{"encoder_arch": "mobilenet_v1", "crop_scale_min": 1, "color_jitter": 0.1, "beta2": 0.99}
Rows from block 2 of the text encoder, named by matrix and row number. Rows with one number belong to one attention dimension. Each number is 200 + 30 x the weight over its row's rms, rounded and kept within 0 to 999. All counts start at 0. After the name is the row's rms in percent of the matrix's.
# v: attention value (text_encoder.blocks.2.attn.v.weight, 256x256), inputs 156-207
# proj: attention output (text_encoder.blocks.2.attn.proj.weight, 256x256, transposed), outputs 156-207
v.220,061,194,192,257,200,210,234,178,181,210,251,228,211,174,224,218,211,144,197,216,182,200,234,224,123,162,171,240,239,237,196,174,191,147,227,158,208,212,240,210,146,199,142,183,179,168,189,181,170,225,170,178,182
proj.220,067,203,203,163,177,223,186,168,171,219,211,265,209,240,209,202,182,233,158,233,222,190,159,177,264,223,215,149,182,227,182,180,197,153,168,192,227,216,151,193,245,255,185,196,231,190,239,181,252,190,197,184,189
v.221,125,257,210,177,166,162,197,250,240,190,197,181,157,258,217,216,218,239,181,135,212,232,205,150,259,221,228,184,249,252,216,215,255,233,228,220,164,218,253,256,237,184,183,223,170,223,201,223,210,207,193,212,141
proj.221,117,228,145,150,225,219,159,154,217,182,240,157,252,199,185,209,157,143,167,218,211,171,215,275,203,163,201,227,242,218,226,208,197,210,202,163,202,179,196,184,204,174,226,185,202,174,193,207,254,178,279,221,154
v.222,058,234,240,252,150,152,226,194,163,232,176,256,236,170,211,183,226,179,157,199,193,215,229,179,185,182,227,184,241,209,172,226,155,184,199,214,144,184,184,211,215,195,184,234,203,212,248,186,178,173,193,192,162
proj.222,067,184,135,157,222,169,186,178,233,208,227,206,187,224,213,203,186,222,210,203,230,209,183,210,198,223,229,165,207,209,239,203,158,172,178,250,203,188,195,265,224,213,206,270,240,231,171,203,247,150,162,184,225
v.223,106,201,199,161,185,146,171,232,249,197,172,211,113,238,198,174,196,250,169,216,178,211,169,119,253,203,168,184,179,204,222,206,265,230,234,216,155,189,244,232,238,182,216,186,205,223,224,200,191,232,170,236,138
proj.223,107,224,182,212,276,223,218,196,214,193,213,165,271,108,195,202,219,146,209,169,189,171,210,229,208,205,205,245,263,249,199,173,207,193,162,201,193,218,206,223,185,216,207,215,184,204,169,198,231,190,227,223,179
v.224,103,211,183,170,269,203,210,251,197,195,196,221,193,239,158,162,181,246,196,205,253,231,186,214,238,211,249,193,192,188,190,202,249,253,191,215,172,210,227,253,167,193,170,233,177,190,260,187,199,248,175,167,159
proj.224,107,158,180,202,197,207,188,182,204,202,236,167,202,189,200,248,175,152,238,174,220,177,204,269,172,161,222,138,188,205,190,219,130,214,209,246,239,118,142,161,226,175,259,220,230,165,166,186,232,163,168,175,196
v.225,126,228,178,157,249,202,190,253,234,219,177,228,220,231,165,137,168,246,206,191,235,228,221,228,218,224,220,180,206,171,181,182,249,222,230,245,156,208,201,281,170,159,184,230,127,202,202,205,223,220,165,189,167
proj.225,121,156,203,215,182,205,234,146,185,241,231,166,191,189,192,234,181,190,192,205,242,199,210,233,171,179,186,155,169,256,225,210,122,243,211,212,236,121,155,163,207,212,223,215,241,157,152,197,247,159,208,201,208
v.226,111,252,190,195,169,185,231,226,203,182,237,183,180,217,231,254,255,202,192,167,186,193,184,168,224,161,206,234,223,259,185,228,186,180,196,167,199,201,239,213,209,181,171,218,211,181,211,219,195,189,196,216,198
proj.226,108,196,183,186,229,213,165,217,251,151,167,254,219,203,197,168,223,179,225,165,173,209,170,275,189,194,213,192,194,200,184,209,275,132,200,241,178,241,181,181,237,155,228,198,221,206,240,210,228,159,175,189,189
v.227,056,148,198,190,193,175,210,175,173,242,164,245,166,217,185,214,198,205,206,216,188,230,115,177,189,183,170,211,185,207,226,192,143,174,187,225,200,143,205,178,223,209,193,188,220,226,158,202,221,157,223,239,225
proj.227,059,198,222,179,182,161,153,200,172,197,162,176,223,243,273,220,185,179,220,204,194,203,210,172,177,207,204,197,183,165,191,158,232,178,227,154,146,211,226,206,183,217,175,129,171,230,251,168,155,271,215,176,193
v.228,129,144,231,211,211,206,172,194,165,199,199,207,197,177,163,152,156,150,213,218,222,183,172,190,153,257,207,199,161,211,217,173,186,225,182,209,215,225,140,173,195,174,192,175,175,190,150,160,204,194,221,196,184
proj.228,118,167,245,228,182,174,215,151,151,261,202,176,223,187,217,220,165,222,177,249,197,210,225,146,197,180,181,168,202,208,200,181,112,250,207,150,177,207,186,226,166,259,175,186,220,227,168,192,175,258,238,183,194
v.229,083,200,164,244,211,170,269,202,150,210,208,243,161,206,222,243,257,185,174,217,186,187,161,204,230,171,249,244,204,243,206,207,166,208,158,183,213,195,206,173,215,238,192,224,216,166,181,208,180,198,194,198,209
proj.229,091,210,139,186,240,200,175,225,267,146,162,213,213,227,208,196,228,173,248,191,215,162,176,250,216,180,226,153,220,176,153,201,271,149,152,246,210,225,200,176,285,153,206,193,220,187,245,212,163,171,175,173,192
v.230,103,232,235,193,164,191,165,209,179,159,230,152,188,231,220,207,216,153,194,135,201,164,136,167,188,222,192,230,180,309,201,197,213,217,210,171,221,202,196,190,244,140,186,184,189,164,178,184,230,168,225,217,185
proj.230,108,183,225,203,215,194,183,152,178,220,165,215,235,172,206,192,174,193,160,213,136,215,189,221,187,194,180,204,204,209,204,221,215,197,193,183,179,257,165,223,188,226,201,162,237,249,202,192,186,226,215,168,160
v.231,112,235,206,160,226,213,159,238,243,212,174,207,231,222,162,142,162,231,204,175,223,237,241,222,203,240,226,170,224,168,199,193,248,232,224,241,161,213,177,264,185,160,204,225,128,201,209,215,234,212,180,191,161
proj.231,111,164,215,212,173,205,239,152,172,242,245,156,176,194,193,231,182,214,191,210,224,224,196,205,194,193,187,177,174,259,247,208,121,249,219,200,232,119,179,182,178,217,213,214,240,171,142,204,237,170,211,208,199
v.232,116,213,176,217,179,184,252,175,198,183,219,193,158,195,240,261,239,204,190,206,169,184,178,185,231,147,177,222,202,220,192,215,171,173,193,169,219,189,251,156,211,241,212,200,249,194,222,214,165,210,204,222,222
proj.232,111,253,176,173,226,217,163,254,242,128,167,236,216,208,197,170,228,178,225,167,188,165,179,238,199,211,217,228,229,163,160,201,292,143,179,220,202,257,208,203,238,160,222,194,157,202,255,207,200,194,182,203,205
v.233,097,228,198,230,158,186,197,188,264,244,172,203,243,187,223,214,215,200,200,205,173,223,277,216,191,184,180,148,268,127,189,207,185,177,241,214,177,204,179,203,235,233,236,220,211,241,175,233,184,169,196,222,214
proj.233,102,241,182,182,201,208,242,236,219,178,215,214,141,246,169,162,249,280,186,198,214,236,197,136,208,228,196,271,214,241,215,198,252,202,220,190,208,193,273,207,194,205,153,215,145,189,218,198,223,170,200,234,236
v.234,121,248,158,198,242,208,224,239,236,236,188,226,234,215,203,195,235,259,212,202,202,239,278,241,246,161,222,186,256,146,183,215,234,179,205,216,173,200,233,265,160,210,196,259,182,222,225,245,180,219,158,188,218
proj.234,115,200,162,190,215,227,218,223,242,193,228,203,165,209,182,185,239,198,235,165,232,201,192,237,216,216,219,187,170,231,202,213,229,170,199,266,232,142,212,153,256,158,215,244,209,158,198,214,234,107,172,217,215
v.235,149,172,227,189,179,206,151,195,213,203,182,206,214,196,173,150,151,159,198,178,203,183,198,182,151,257,196,187,166,213,204,176,205,221,236,234,182,207,145,195,226,174,211,164,153,208,154,179,229,191,211,196,169
proj.235,127,183,251,215,173,182,230,150,151,243,195,165,192,189,205,237,171,231,152,245,197,226,208,143,201,186,161,206,190,230,236,188,125,259,212,144,192,194,194,218,142,243,174,180,228,210,173,188,199,241,236,207,196
v.236,091,187,236,195,242,213,177,214,128,168,206,174,210,199,177,169,168,151,218,229,242,185,161,209,172,230,175,227,152,245,227,186,209,227,146,188,225,234,175,191,197,134,173,172,186,181,180,145,215,176,228,190,208
proj.236,097,148,208,239,195,192,194,150,162,295,197,198,225,152,239,221,165,182,203,218,179,203,228,172,197,194,202,147,191,188,185,208,120,240,207,152,168,205,143,219,191,258,194,188,218,252,160,210,167,253,192,162,178
v.237,070,189,228,199,127,161,175,156,224,211,172,175,199,192,222,217,178,163,199,179,175,203,184,181,155,197,140,167,207,195,214,168,175,181,225,200,197,168,178,163,267,203,231,163,218,221,160,216,199,160,219,247,198
proj.237,081,224,230,198,190,179,201,201,165,192,173,222,177,225,197,200,200,248,156,211,172,209,195,129,195,216,181,272,223,212,217,183,232,225,220,126,179,261,233,253,149,259,152,182,142,235,238,182,182,253,240,203,202
v.238,106,201,203,225,150,191,221,154,182,186,214,183,187,173,257,260,237,166,216,209,162,170,205,180,175,162,155,230,211,227,206,214,143,148,192,162,238,192,203,159,216,207,220,187,237,204,181,210,178,160,226,230,251
proj.238,106,244,188,192,218,197,175,237,225,182,168,267,207,210,205,146,237,215,193,196,174,182,178,175,223,229,201,239,207,177,188,205,289,148,192,195,161,288,245,220,201,205,172,185,170,230,244,220,167,225,208,214,189
v.239,112,165,225,201,220,206,154,214,143,169,211,175,181,184,166,174,173,154,234,201,215,181,182,197,150,236,173,240,170,240,225,178,195,195,179,188,234,226,148,183,177,140,190,161,183,187,164,176,213,170,213,184,224
proj.239,110,151,244,220,195,190,184,140,163,284,193,215,233,170,229,204,189,200,175,245,182,210,223,135,208,204,191,168,177,193,211,184,151,213,198,151,139,245,193,226,181,271,167,184,236,244,165,214,159,262,239,189,186
v.240,122,192,168,251,202,238,241,203,167,227,216,218,156,163,182,159,195,184,180,192,232,146,170,206,182,228,184,129,175,256,201,202,184,147,184,172,228,172,212,142,206,190,219,151,163,174,201,157,218,221,180,243,157
proj.240,116,203,229,249,214,198,211,210,227,240,158,216,269,197,196,202,224,226,164,181,159,235,155,234,163,224,172,179,201,225,179,175,216,139,202,265,191,196,153,208,193,209,216,193,262,215,188,161,209,210,152,146,199
v.241,114,155,212,162,193,163,176,170,195,200,171,182,217,247,221,200,206,204,226,191,182,262,221,181,204,184,194,233,184,184,232,179,181,236,200,224,187,187,204,273,220,219,188,231,241,251,195,215,175,169,207,177,214
proj.241,112,216,179,170,202,166,212,235,163,163,219,146,132,174,211,225,141,210,208,215,239,197,250,149,190,169,206,232,202,159,211,265,190,268,188,128,215,218,213,180,156,176,185,196,143,198,227,230,205,202,242,231,208
v.242,114,218,229,165,194,198,161,156,191,205,218,137,239,241,216,218,216,206,194,218,176,245,202,161,256,163,195,265,194,186,206,240,237,258,154,199,202,234,164,232,192,237,201,250,235,218,152,232,228,189,211,207,222
proj.242,112,182,161,190,176,201,181,190,194,200,236,225,144,228,210,211,212,170,232,214,256,207,241,240,229,189,254,198,151,170,225,223,176,238,206,147,207,257,221,186,224,223,133,197,147,213,186,259,204,174,220,218,210
v.243,053,179,183,207,227,271,219,227,201,157,218,179,193,196,199,212,210,194,234,197,204,185,155,212,208,218,160,188,205,249,211,203,162,190,180,125,225,182,213,142,187,188,215,181,172,189,216,205,213,195,199,239,212
proj.243,062,205,193,217,200,170,161,263,255,232,172,186,232,181,208,190,203,183,188,142,166,190,185,209,124,245,202,205,244,216,177,185,206,166,227,261,192,227,166,201,165,179,222,151,215,248,169,161,231,236,197,135,207
v.244,109,159,182,190,173,161,178,171,198,173,157,221,207,194,194,217,199,208,239,208,215,205,249,233,164,209,199,214,221,171,214,172,179,200,236,228,172,167,223,222,202,171,176,197,218,219,239,203,151,185,233,125,207
proj.244,109,208,164,182,221,185,219,226,141,166,218,125,156,164,219,173,154,192,212,210,207,182,222,101,233,179,189,226,240,157,200,257,209,260,162,168,214,154,231,208,171,194,250,192,168,179,214,178,167,220,219,246,191
v.245,091,243,199,225,217,245,222,249,194,211,222,204,163,198,200,177,218,192,185,175,211,155,160,202,187,244,197,154,208,252,189,234,210,164,197,188,218,192,192,162,191,188,240,163,147,164,189,177,244,205,197,256,159
proj.245,100,194,237,224,206,227,179,189,238,230,168,240,266,208,194,212,228,207,174,170,158,234,155,270,163,223,174,181,189,241,204,142,204,126,229,273,174,205,167,201,211,215,210,190,273,210,192,174,215,193,160,153,201
v.246,114,214,228,166,204,183,169,174,185,192,202,148,243,252,207,228,208,224,185,220,179,253,204,179,251,140,184,256,206,172,214,221,215,251,174,216,182,238,202,238,180,228,172,266,245,210,176,241,209,196,207,176,250
proj.246,114,176,156,175,168,203,178,195,184,182,245,223,148,213,196,194,202,169,241,225,258,172,243,208,230,192,267,211,179,171,223,237,179,254,186,141,212,234,232,190,219,208,147,215,132,199,199,226,195,185,246,234,192
v.247,123,251,233,166,232,206,152,216,196,213,226,144,210,234,216,203,213,209,196,190,163,223,189,151,259,192,217,241,207,226,189,265,261,238,158,197,217,220,166,240,183,243,221,237,203,192,166,231,253,181,173,236,194
proj.247,119,183,193,195,183,248,171,176,201,212,220,257,209,243,196,216,227,169,204,210,223,220,192,283,217,206,242,193,132,211,221,175,170,180,219,198,181,254,199,194,232,230,143,201,208,211,167,239,227,170,215,189,215
v.248,103,159,165,240,208,230,253,205,195,195,199,243,177,175,179,197,176,179,191,221,246,159,181,238,166,202,160,148,179,206,194,156,144,140,206,166,220,192,219,118,196,167,195,163,183,172,224,171,181,220,216,198,210
proj.248,105,213,235,234,219,175,201,220,244,217,163,198,234,172,192,185,211,234,181,165,159,195,182,182,150,200,157,186,265,220,176,185,232,159,196,251,225,166,172,221,182,188,255,197,244,218,213,153,183,231,158,166,181
v.249,105,143,172,204,164,164,209,171,190,185,159,217,189,203,197,200,208,193,222,184,223,211,225,222,167,212,191,180,204,217,228,153,160,180,237,218,187,154,210,228,224,168,186,183,210,222,232,193,151,184,235,160,191
proj.249,111,219,189,189,233,160,231,232,157,171,195,119,154,157,212,195,141,217,196,195,191,199,215,106,183,183,159,229,244,174,198,265,212,256,167,173,219,157,211,200,146,190,251,189,185,189,219,185,184,219,203,221,201