From a checkpoint of a small contrastive image-text model.
Training: 6600 steps, batches of 256.
Data: trained on photos of plants and fungi (iNaturalist), 37.4 epochs.
Rows from block 4 of the text encoder of a small contrastive image-text model, named by matrix and row number. Rows with one number belong to one neuron. Each number is 500 + 40 x the weight over its row's rms, rounded and kept within 0 to 999. All counts start at 0. Numbers have three digits each.
After each neuron's rows are labels from the 100 texts, of 14848, where the neuron reaches its largest size: "tokens" is the input token at the peak. Only what is clearly more common there than usual is listed. The data: photos of plants and fungi (iNaturalist). In brackets: how many of the 100.
# gate: MLP gate (text_encoder.blocks.4.mlp.gate.weight, 768x256), inputs 128-255
# fc1: MLP up (text_encoder.blocks.4.mlp.fc1.weight, 768x256), inputs 128-255
# fc2: MLP down (text_encoder.blocks.4.mlp.fc2.weight, 256x768, transposed), outputs 128-255

gate.373:483494557557483498465465520528460506521445509543479536505483526556483438510588506511508530498516538465567459510498512510485449467504494520536449471444505444532513493471507511536567481477426389439550427492543453506469509502474536483432452535432512477421468458437485488456584447508497542504476518546477527497455493492416500467627437482471456524484487459455533430500473585495497556489521
fc1.373:501468516466503475499456539532495490426458513499484508552450541453515435443517491529497458523505465497496456428522584514442554526564487498553494496540517435508423505522520486481544503523596501534454504482501638507465607520507517541512455528478492474440478545517504505492546440467456537482415521470509514516477462492565477532559501501498514444497469502479452422405508490466509500529523
fc2.373:489472496484435523497565495543450487510540531452465578455397523432444563394579462452481535507461433436579511513506543489517390462525518513423536549512532530529511476467422516446508624497479489444482499452523505509500452518507519525487437485497506541500472522545506457522502540526464549538517483513519489557523483532504478487443465499470443524455519506504515482491488504473499585504527
tokens: "l" (35); "x" (34); "<end>" (30)

gate.92:493475496518492474491499448514503437516476446484480520394532446565592448462503501486518511580526474525472463569558480573426539438504508518476507462542499427507483437481421468502484444519513468483561510527479437558411456445482490478461494557514464516515503492484579508456510474511561572504494493461496522476525504593486488486517494434476471540530491518503469431478450451535430531476563
fc1.92:467527523451463468563481481514495502573531386565489495457568477513495504522489535458547493419454528530577491575494486473552504526498506517441501552540467424533487535470513518474580531528521496429553556512478508445480484529482503542479488462539575499583414470503574488480501493513472530444474452530498563474483486494501501400489485515559532484505495446514502576563488501496484456584464
fc2.92:499514516484501510515501525507456501503521517495492493481521515525583589481487445539440582551481473521488502483498524504520571543439470516443472524475447493500508493505473477446423416499410532501483524522535458568531527489488474597528491451526525463470440482533526506531516517469532422526445379495451518484487504541483504532475512537510503462463530591409435502563520522494507401543570
tokens: "g" (67); "p" (33)

gate.209:461544547498556506480516484553491513584501473480505456440491513485491525450501477464487458488479459493527450488479569470498509484486534538521416556470531458487459517494480473533456491466504442461566529518489441570415580468510557444423463566441436579553534519488444518401543491500526509498549503519502500505427490454505477508448426488466432498529508444564466448521478481560402521459489
fc1.209:562462485401517473508444490487514440446502540523513528454481520538531491471484505422548511529532560553476448467470577513561547514510539475523483540469473570488457501514473508553496551474532457554556493537505465576456501479499525482455470566547511480534503454500439485432504488569545436498483540495558569520519563428583436485570476492501466531453453516422419489425481467490505499508469
fc2.209:534477506524547451555507440511485517489487528574433544468514524505561487439502514557488549480527573522470493488545517519497538492468546500564443529449459471515450499525589579542512456527544524403534501479440393545532481501411550514565574450503499434471534465464501499481515517485446471390495477523436532514528546399451461516474520524560485473476527508536525501485512520471529389393471
tokens: "<end>" (48); ")" (34); "p" (18)

gate.334:566518495511507568549571421542544461506474580536540576500468529536606494467536519500463556475446537497418529519483487569484535505471425448531468463403501474532478493498533508480496525503555497530445433542529500443485486448486513506551469504467434421451613462507377450526391482456542585406483504451487502521489495549491442476514536417452530462543490531419482481547503489483495525511484
fc1.334:556515494501428568510547431535556505492498623550585464549517475545561484428534544490477525488484498515474495502470535500463424471462459451521495481461499461536546488504528495496417529559550457492466494496557554432450492522541563507528477483485515486471510509465443483478436461460577587500536507455481511518458500543501499518525505442458529474544445445501488469511494493482511472463561
fc2.334:564542427497479458468486497551523568517554488583434551497462499457503459462490553493491552512472447481471507540502467412528496445471561486451600528490475461482418428427582573526517524559543440450501499579434473515518504532446511459474478445445539573534490503377594462545493441438494514517546446485524446569433513448482515470555490543544534480480457490568426523534477443520513564470555
tokens: "g" (100)

gate.700:532467534476537536581497530498420439568470506437465498536510537501590457567464499471461565468544444598472490530421433547525538519537526526514484509506457464540469465507502512507499488438507512480535527500561505476476620534513475463479434564540483393582480462493516471507513468483503536520446534498456578499557442457580449502522517524474475470501564476494519539554470492582493477546416
fc1.700:458475494525497435495531440490505594481457560541504511414507455458489487533538479529484479454478448489528393410483481440484440532506485451552540597466480528461494580487485524508580553464450553505532479450519478483502434616504523525612538462502444505497552528478497494471521508468504471505483517554512406496511533489459506505527486497528518501498507536421458469468474459486539561435538
fc2.700:528509531403565525499510502478581516540488462512435482563510562495454470507539539513461467520524536523440518573488532500423444500468525486523497488537539515612497474522501467474476544504561458512481505527579496512470511457512543457476476454453479527429508477419513491496442446537471534432526440510445509475532426463482592519485520542507482579432492467547561475446556510483554558545527
tokens: "l" (55); "<end>" (45)

gate.682:495531523512432513502529456472426586443491563429392537399548501507530508513423487522426492533454527455527448450555468513506499487532532499467457519491519460574500529506475518498530507518468432505508511492516473524504412466517505515581503474602526491522532512482519497520470522493461474427572467461481410526541404461401470463596491494465474428473420569448440522517557564435543465507504
fc1.682:514479452479547509448506504499496446553527460509499487599442517494480500389534606467504450518515486495392570606529480485473543499495449476418432465596534493462527494472506535488499514494545490476541474544490436524436503451494488487453518478424515559470499509474413521541388527525510522543448515486494479536514554513521503463439584519520525486459532432500575507453452525515571489438483
fc2.682:537470551485476531542523527401488516491481499459511469488489517533531519561501525439494473455489485450513541500545507485526483492456535466499496485408495503541519530499453499390581530453496527461506518492470571482452454506507423472501636495488533454464485453471539483492518539546524540500474457517537467452476536519514496515575467512476499459476462511461479531490456496451486415549505
tokens: "l" (56); "m" (28); "<end>" (16)

gate.3:508474543504468484514510409526508487503416547475509548461466514504515580545542496517553497509447461526575476435439522483538439513506505448534495493407503513522448532550503488480545470470517497470486516500529524535503504592451448487469513469517591517498494545464420544548551471461520539544491530486510443456497513449481556535532495462507570436529433511505491482458508517387543574434505
fc1.3:457544483522507475512516528562478531464532532561489466465482551446508539500593506528537516531520542516479485430527511492484489522502498494538441509523531465506494512427520525505554540488503498531483524523486538506478512495467507509500523492403570469543422456492501475513531482505528509510450512531448484445563480524470523501492473562457486437556460462452455435421495562547577490485476
fc2.3:550483509494521524565469450517488428405486463514560522515473540538490524499505495465511461506591544555540557557517454534471530470518446488437518565505450517561480491519527437532539496455469466505507603534454402509480401488457463479503461495528537431491506512507531482459484502408526522470526509525519467473500484470503492484418537478465414523430457481542548545461511503508524422503506
tokens: "l" (86); "o" (14)

gate.248:561409557576499545507521490489565499481481526485484483408497440554459467524452471480524481495536537512508497577484482514492542507509511476534576547511490495560520510573463511544451528433544506510530543491481422503477465454484479439494526568496446523561480545558463539479539465516538544534456507486483518422539538517552476559466507431509518545505464515548417570504496499496499501456512
fc1.248:466446465504554495474518519537484468489495504464514525521517505607537492468478507466526547475482505465463594444446476496488485542530522519484532463488498532505523496510484522530513551481520550498505528562486454464565490541445472507521511489494466451513543504510504467552556513487501475503525476512526565497574453574634452408539465417498487418539474515410416536516541412484538505558414
fc2.248:506437485497516550468528435422523529600466505480545488527590484519475527527501490436525478452501489451454530489498492491519403443426503448453566462585473463561538466487456584501494448605467560405507542475494614485582520504519554493476463525472569537513461439619497503469522506572419518505543514505499475515437502461520444482544511471517561510562484438508510492539482473512557531520462
tokens: "l" (63); "r" (37)

gate.340:477531489534510533435492489486529579470512423496485436443393470502497560528517455499471475416514527431476556478505540586482457544532454521548502539574537515531502490475527559458523582523525566556453521534489394511516527554536442474524442504525462521540513587463490542446506541480495500512565498449523488491552481526476478504420440519455516479563495506527427498469561535508451450548514
fc1.340:527515490553505472530556410568518463499551546557446566498547481452527433431483532512541509542493458509534436537509450474522526461420488513466482486502491471435542418532534480503469452505479412454553492517498566545468469439458557509521532464442438522497475447464493410555507467513510512497499506456496455546493470469518510491460493458498473446492538481527591507503488446509565646421528
fc2.340:608409511532495506465498445533486461447556504588489557404534483493493493525521518462536521511535573504526476597520456487463508470451484489474462487544457530467509460498429504434496450443544525521498505528433479503510492475450429496406507527521560505505506477466485485510515445485514551471471562526481501471497519532574518441497518435547540512520553472412547517512507494488524463502417
tokens: "<end>" (40); "r" (31); "v" (29)

gate.124:497429567468452454431461504447509507459531476591537471519562419500532507563521508472521506485532485495473476523510510521574560469452446449524493567555523547463495478558512502566496428508522458545523510561525525511497503504449439457469557541456548568502501475521425512473487464480516497519393563497513574552516427493558450488524460493536535495525517464425521441443457498508440543498480
fc1.124:500518482510481514584493478545499540539478508534470472484505460503556497495411497573472530506517455514512494527583441450415508396486423552528517451532441504473458482419484448571449542476472515434465441496526537504501467501527585477553502489431594512483470413467549444509439419463531532541538409556513520558508453509472529423515475516474496533492516496575456510491540499551455491497496
fc2.124:469478504478533514524486487527477514488522558498411539440506516479556446457491513459474455466465468421408544477491465520512549532506512434454543518507499495504483456515575500490449575525489494527478470477478465515513561452508475550532480504459457490533475565438516514554498497445472473489507502505477558588484502467505488519564494556452491468549516517463392549571624469486487541511514
tokens: "g" (76); "f" (24)

gate.711:515492485531468457474538497492513548426517466578491515513481523546537486462556555504493483494525498440492552563491506467522520496471488538477473460491496434535502481490538498427468473432573540430453458530454506449496464428535438473422533464511515539493530458414524480523446467481508539512514505465514533512498465496546522450432530497621578477552529536561485524543553478501490490428507
fc1.711:454532437583504509537444509448446628477491541523517504548492503545499504516507513495455404496561459518487486502547487539555474486503480449551462470441519520525506542481572502460525528527522502426505506560457522448511542467498521483562431498518432552478482522445478488521529540578540444471456473442495514496526474456495483452513463496552522478529511486405443483445449549555557505436525
fc2.711:502488532476506499547514476482485512512508398516555496446464543484503533488566489454461503489507537483594462450476497579540521542521488491494389499427594495510486539465481522486480454470529515464482523426492453536522489499428549536409479453517520419448488589527515409527460507485461450517545451538512418485455480515453532548465550518485482495536426573465515554510503494482524526464511
tokens: "g" (100)

gate.217:520526508515447495507515427526548423488506507522577524487455502547550416432535498457526549511484492551466538529397492549523502454459538430522453529394421490522503511496507477484471528511550498537486520497521508450456539476521516532454495559521531492476510471475456488503504473528580601511599553456441472479467556494529491469559512423480556495570499507495542479534541512497499500517445
fc1.217:532569522547490527532539445509507467510567488548556532472497509534546448459502524483504555448466480485449454474436418536450524491419514445513500460420431481513447499471530511510487556550498514557466456530486497415484498507512514534556489510529528489485536450465509447511472477525547538411569515469495541521470524549517472466556526510471554523576539497474507491543502520490482467555442
fc2.217:571522390445462494484515559457563574495577493514436495518520536478482468431509524511509571502443484488461546577469481546476530423535544450470600497499516456541421465509528535500530470559525464434529538497446464485497489542494515477516538412471523530523518511390601455447505475426445524486522463516527505501504553440500521499535430529601539544448455499529465496485496470544457518474560
tokens: "g" (100)

gate.596:481551494514529602541411461445492567474450556502495543474544494506401535471488522443527478546518441439538429500458479489504507481538537551497501525492531473527507469528479511521493440531583390389545516490457472481507466574498472507420493524494496587516483525486463485432503503516501528504515518505526542550511487415500478525541432490488462536525473524494492529490467507493476523405513
fc1.596:529503497428456447504515589436506495401511493489443489474543516502426442430491401486511518480614554473474461532468498552527505460547504479512509533496500523568497485546549594566527502474469511575515541497554504448577464532503399526543478474508481527539469520526498521468491527450377486495472567526535562506555520478568471456543518513521529495483487597428458490488372503503489475524521
fc2.596:532470484553475523465479550517470492465524476498488511514503415496525446401513460526469531532485490496490512556502459542505494467477506511451440532576453471489445471487509452476446584495488457506475505517468495449493541468648488492470438549458537574514482461460455475534529526472496540527519489514492600495555491533523472515477440493540528552476476542444455512488503444484489508436480
tokens: "l" (100)

gate.378:447480548490497488507460503537511497542428484444456486486490517490498482510527500453470524579461550444464499490493509569449490496540475455495409517481497493541472533472484437455473507554511542463494460508530413526450525476486501442461438519536479549492607496440375504513518448587543487483413509473435516540527500526430383548562457506487493476492469443427451540495583598528445502538493
fc1.378:482488527533472516525513569501469502481454464436520498534526483412447520505484537523621490515493486525446509482448405502539450500525503441466519585526480532435506486513489562497463446559545544451504528442513509532495485429484616468497530498488504553559550491469484549565490510527440484548499492505442456483464577515459534587545529489481537444490473511426485457465516514577533527460483
fc2.378:517496458604588470536524484526479520483560455552530444547479419554444513525363492493539528470550491524477511520541548544512522487538470513530518508504519541499545440482469495505499451437471469505505471485497469550428428530590511478533577515494493508517601427476441495528466450468533515536480556506454490526492566551539464543501513462523458472483518507521547478460528427533473546479534
tokens: "g" (55); "s" (45)

gate.295:495480489441466528463473393496543488507545555482479561459497542512475512512521524522539486471561472452535550568458482534578519523469524495525424509473428500527505513486571507497556459525584474528451488469499476465506505471484518500522481482532435495476466536515443484528499471437448490470530508502503510506469505445490519483602492432527519467505462481464552526570527484557452529503484
fc1.295:520497575440483504419551514541444506474534549448387572552528509443524492565536496538520486478543504469485549500528577466510521590491478561571412498537555548538464478530448529511511467513491444548545496474499493487513454557443459475563431499533434532518447526529581495543572509476459491497499492468448485486465485496459463467518437540486534471515519479460515477514537509567511499491460
fc2.295:495518502473511569522487541509475528450636560471490483490527493501483568479545482481494524457591506537463525531499495540544546551503452516448451507509462572461459487502454513475503506490516438503452517591449465540499489544527457491438500558540481489452528529497483498554466529460497629457566579506455470492453509488534498500460564458522527484458546508493550483470585518492531546482515
tokens: "g" (100)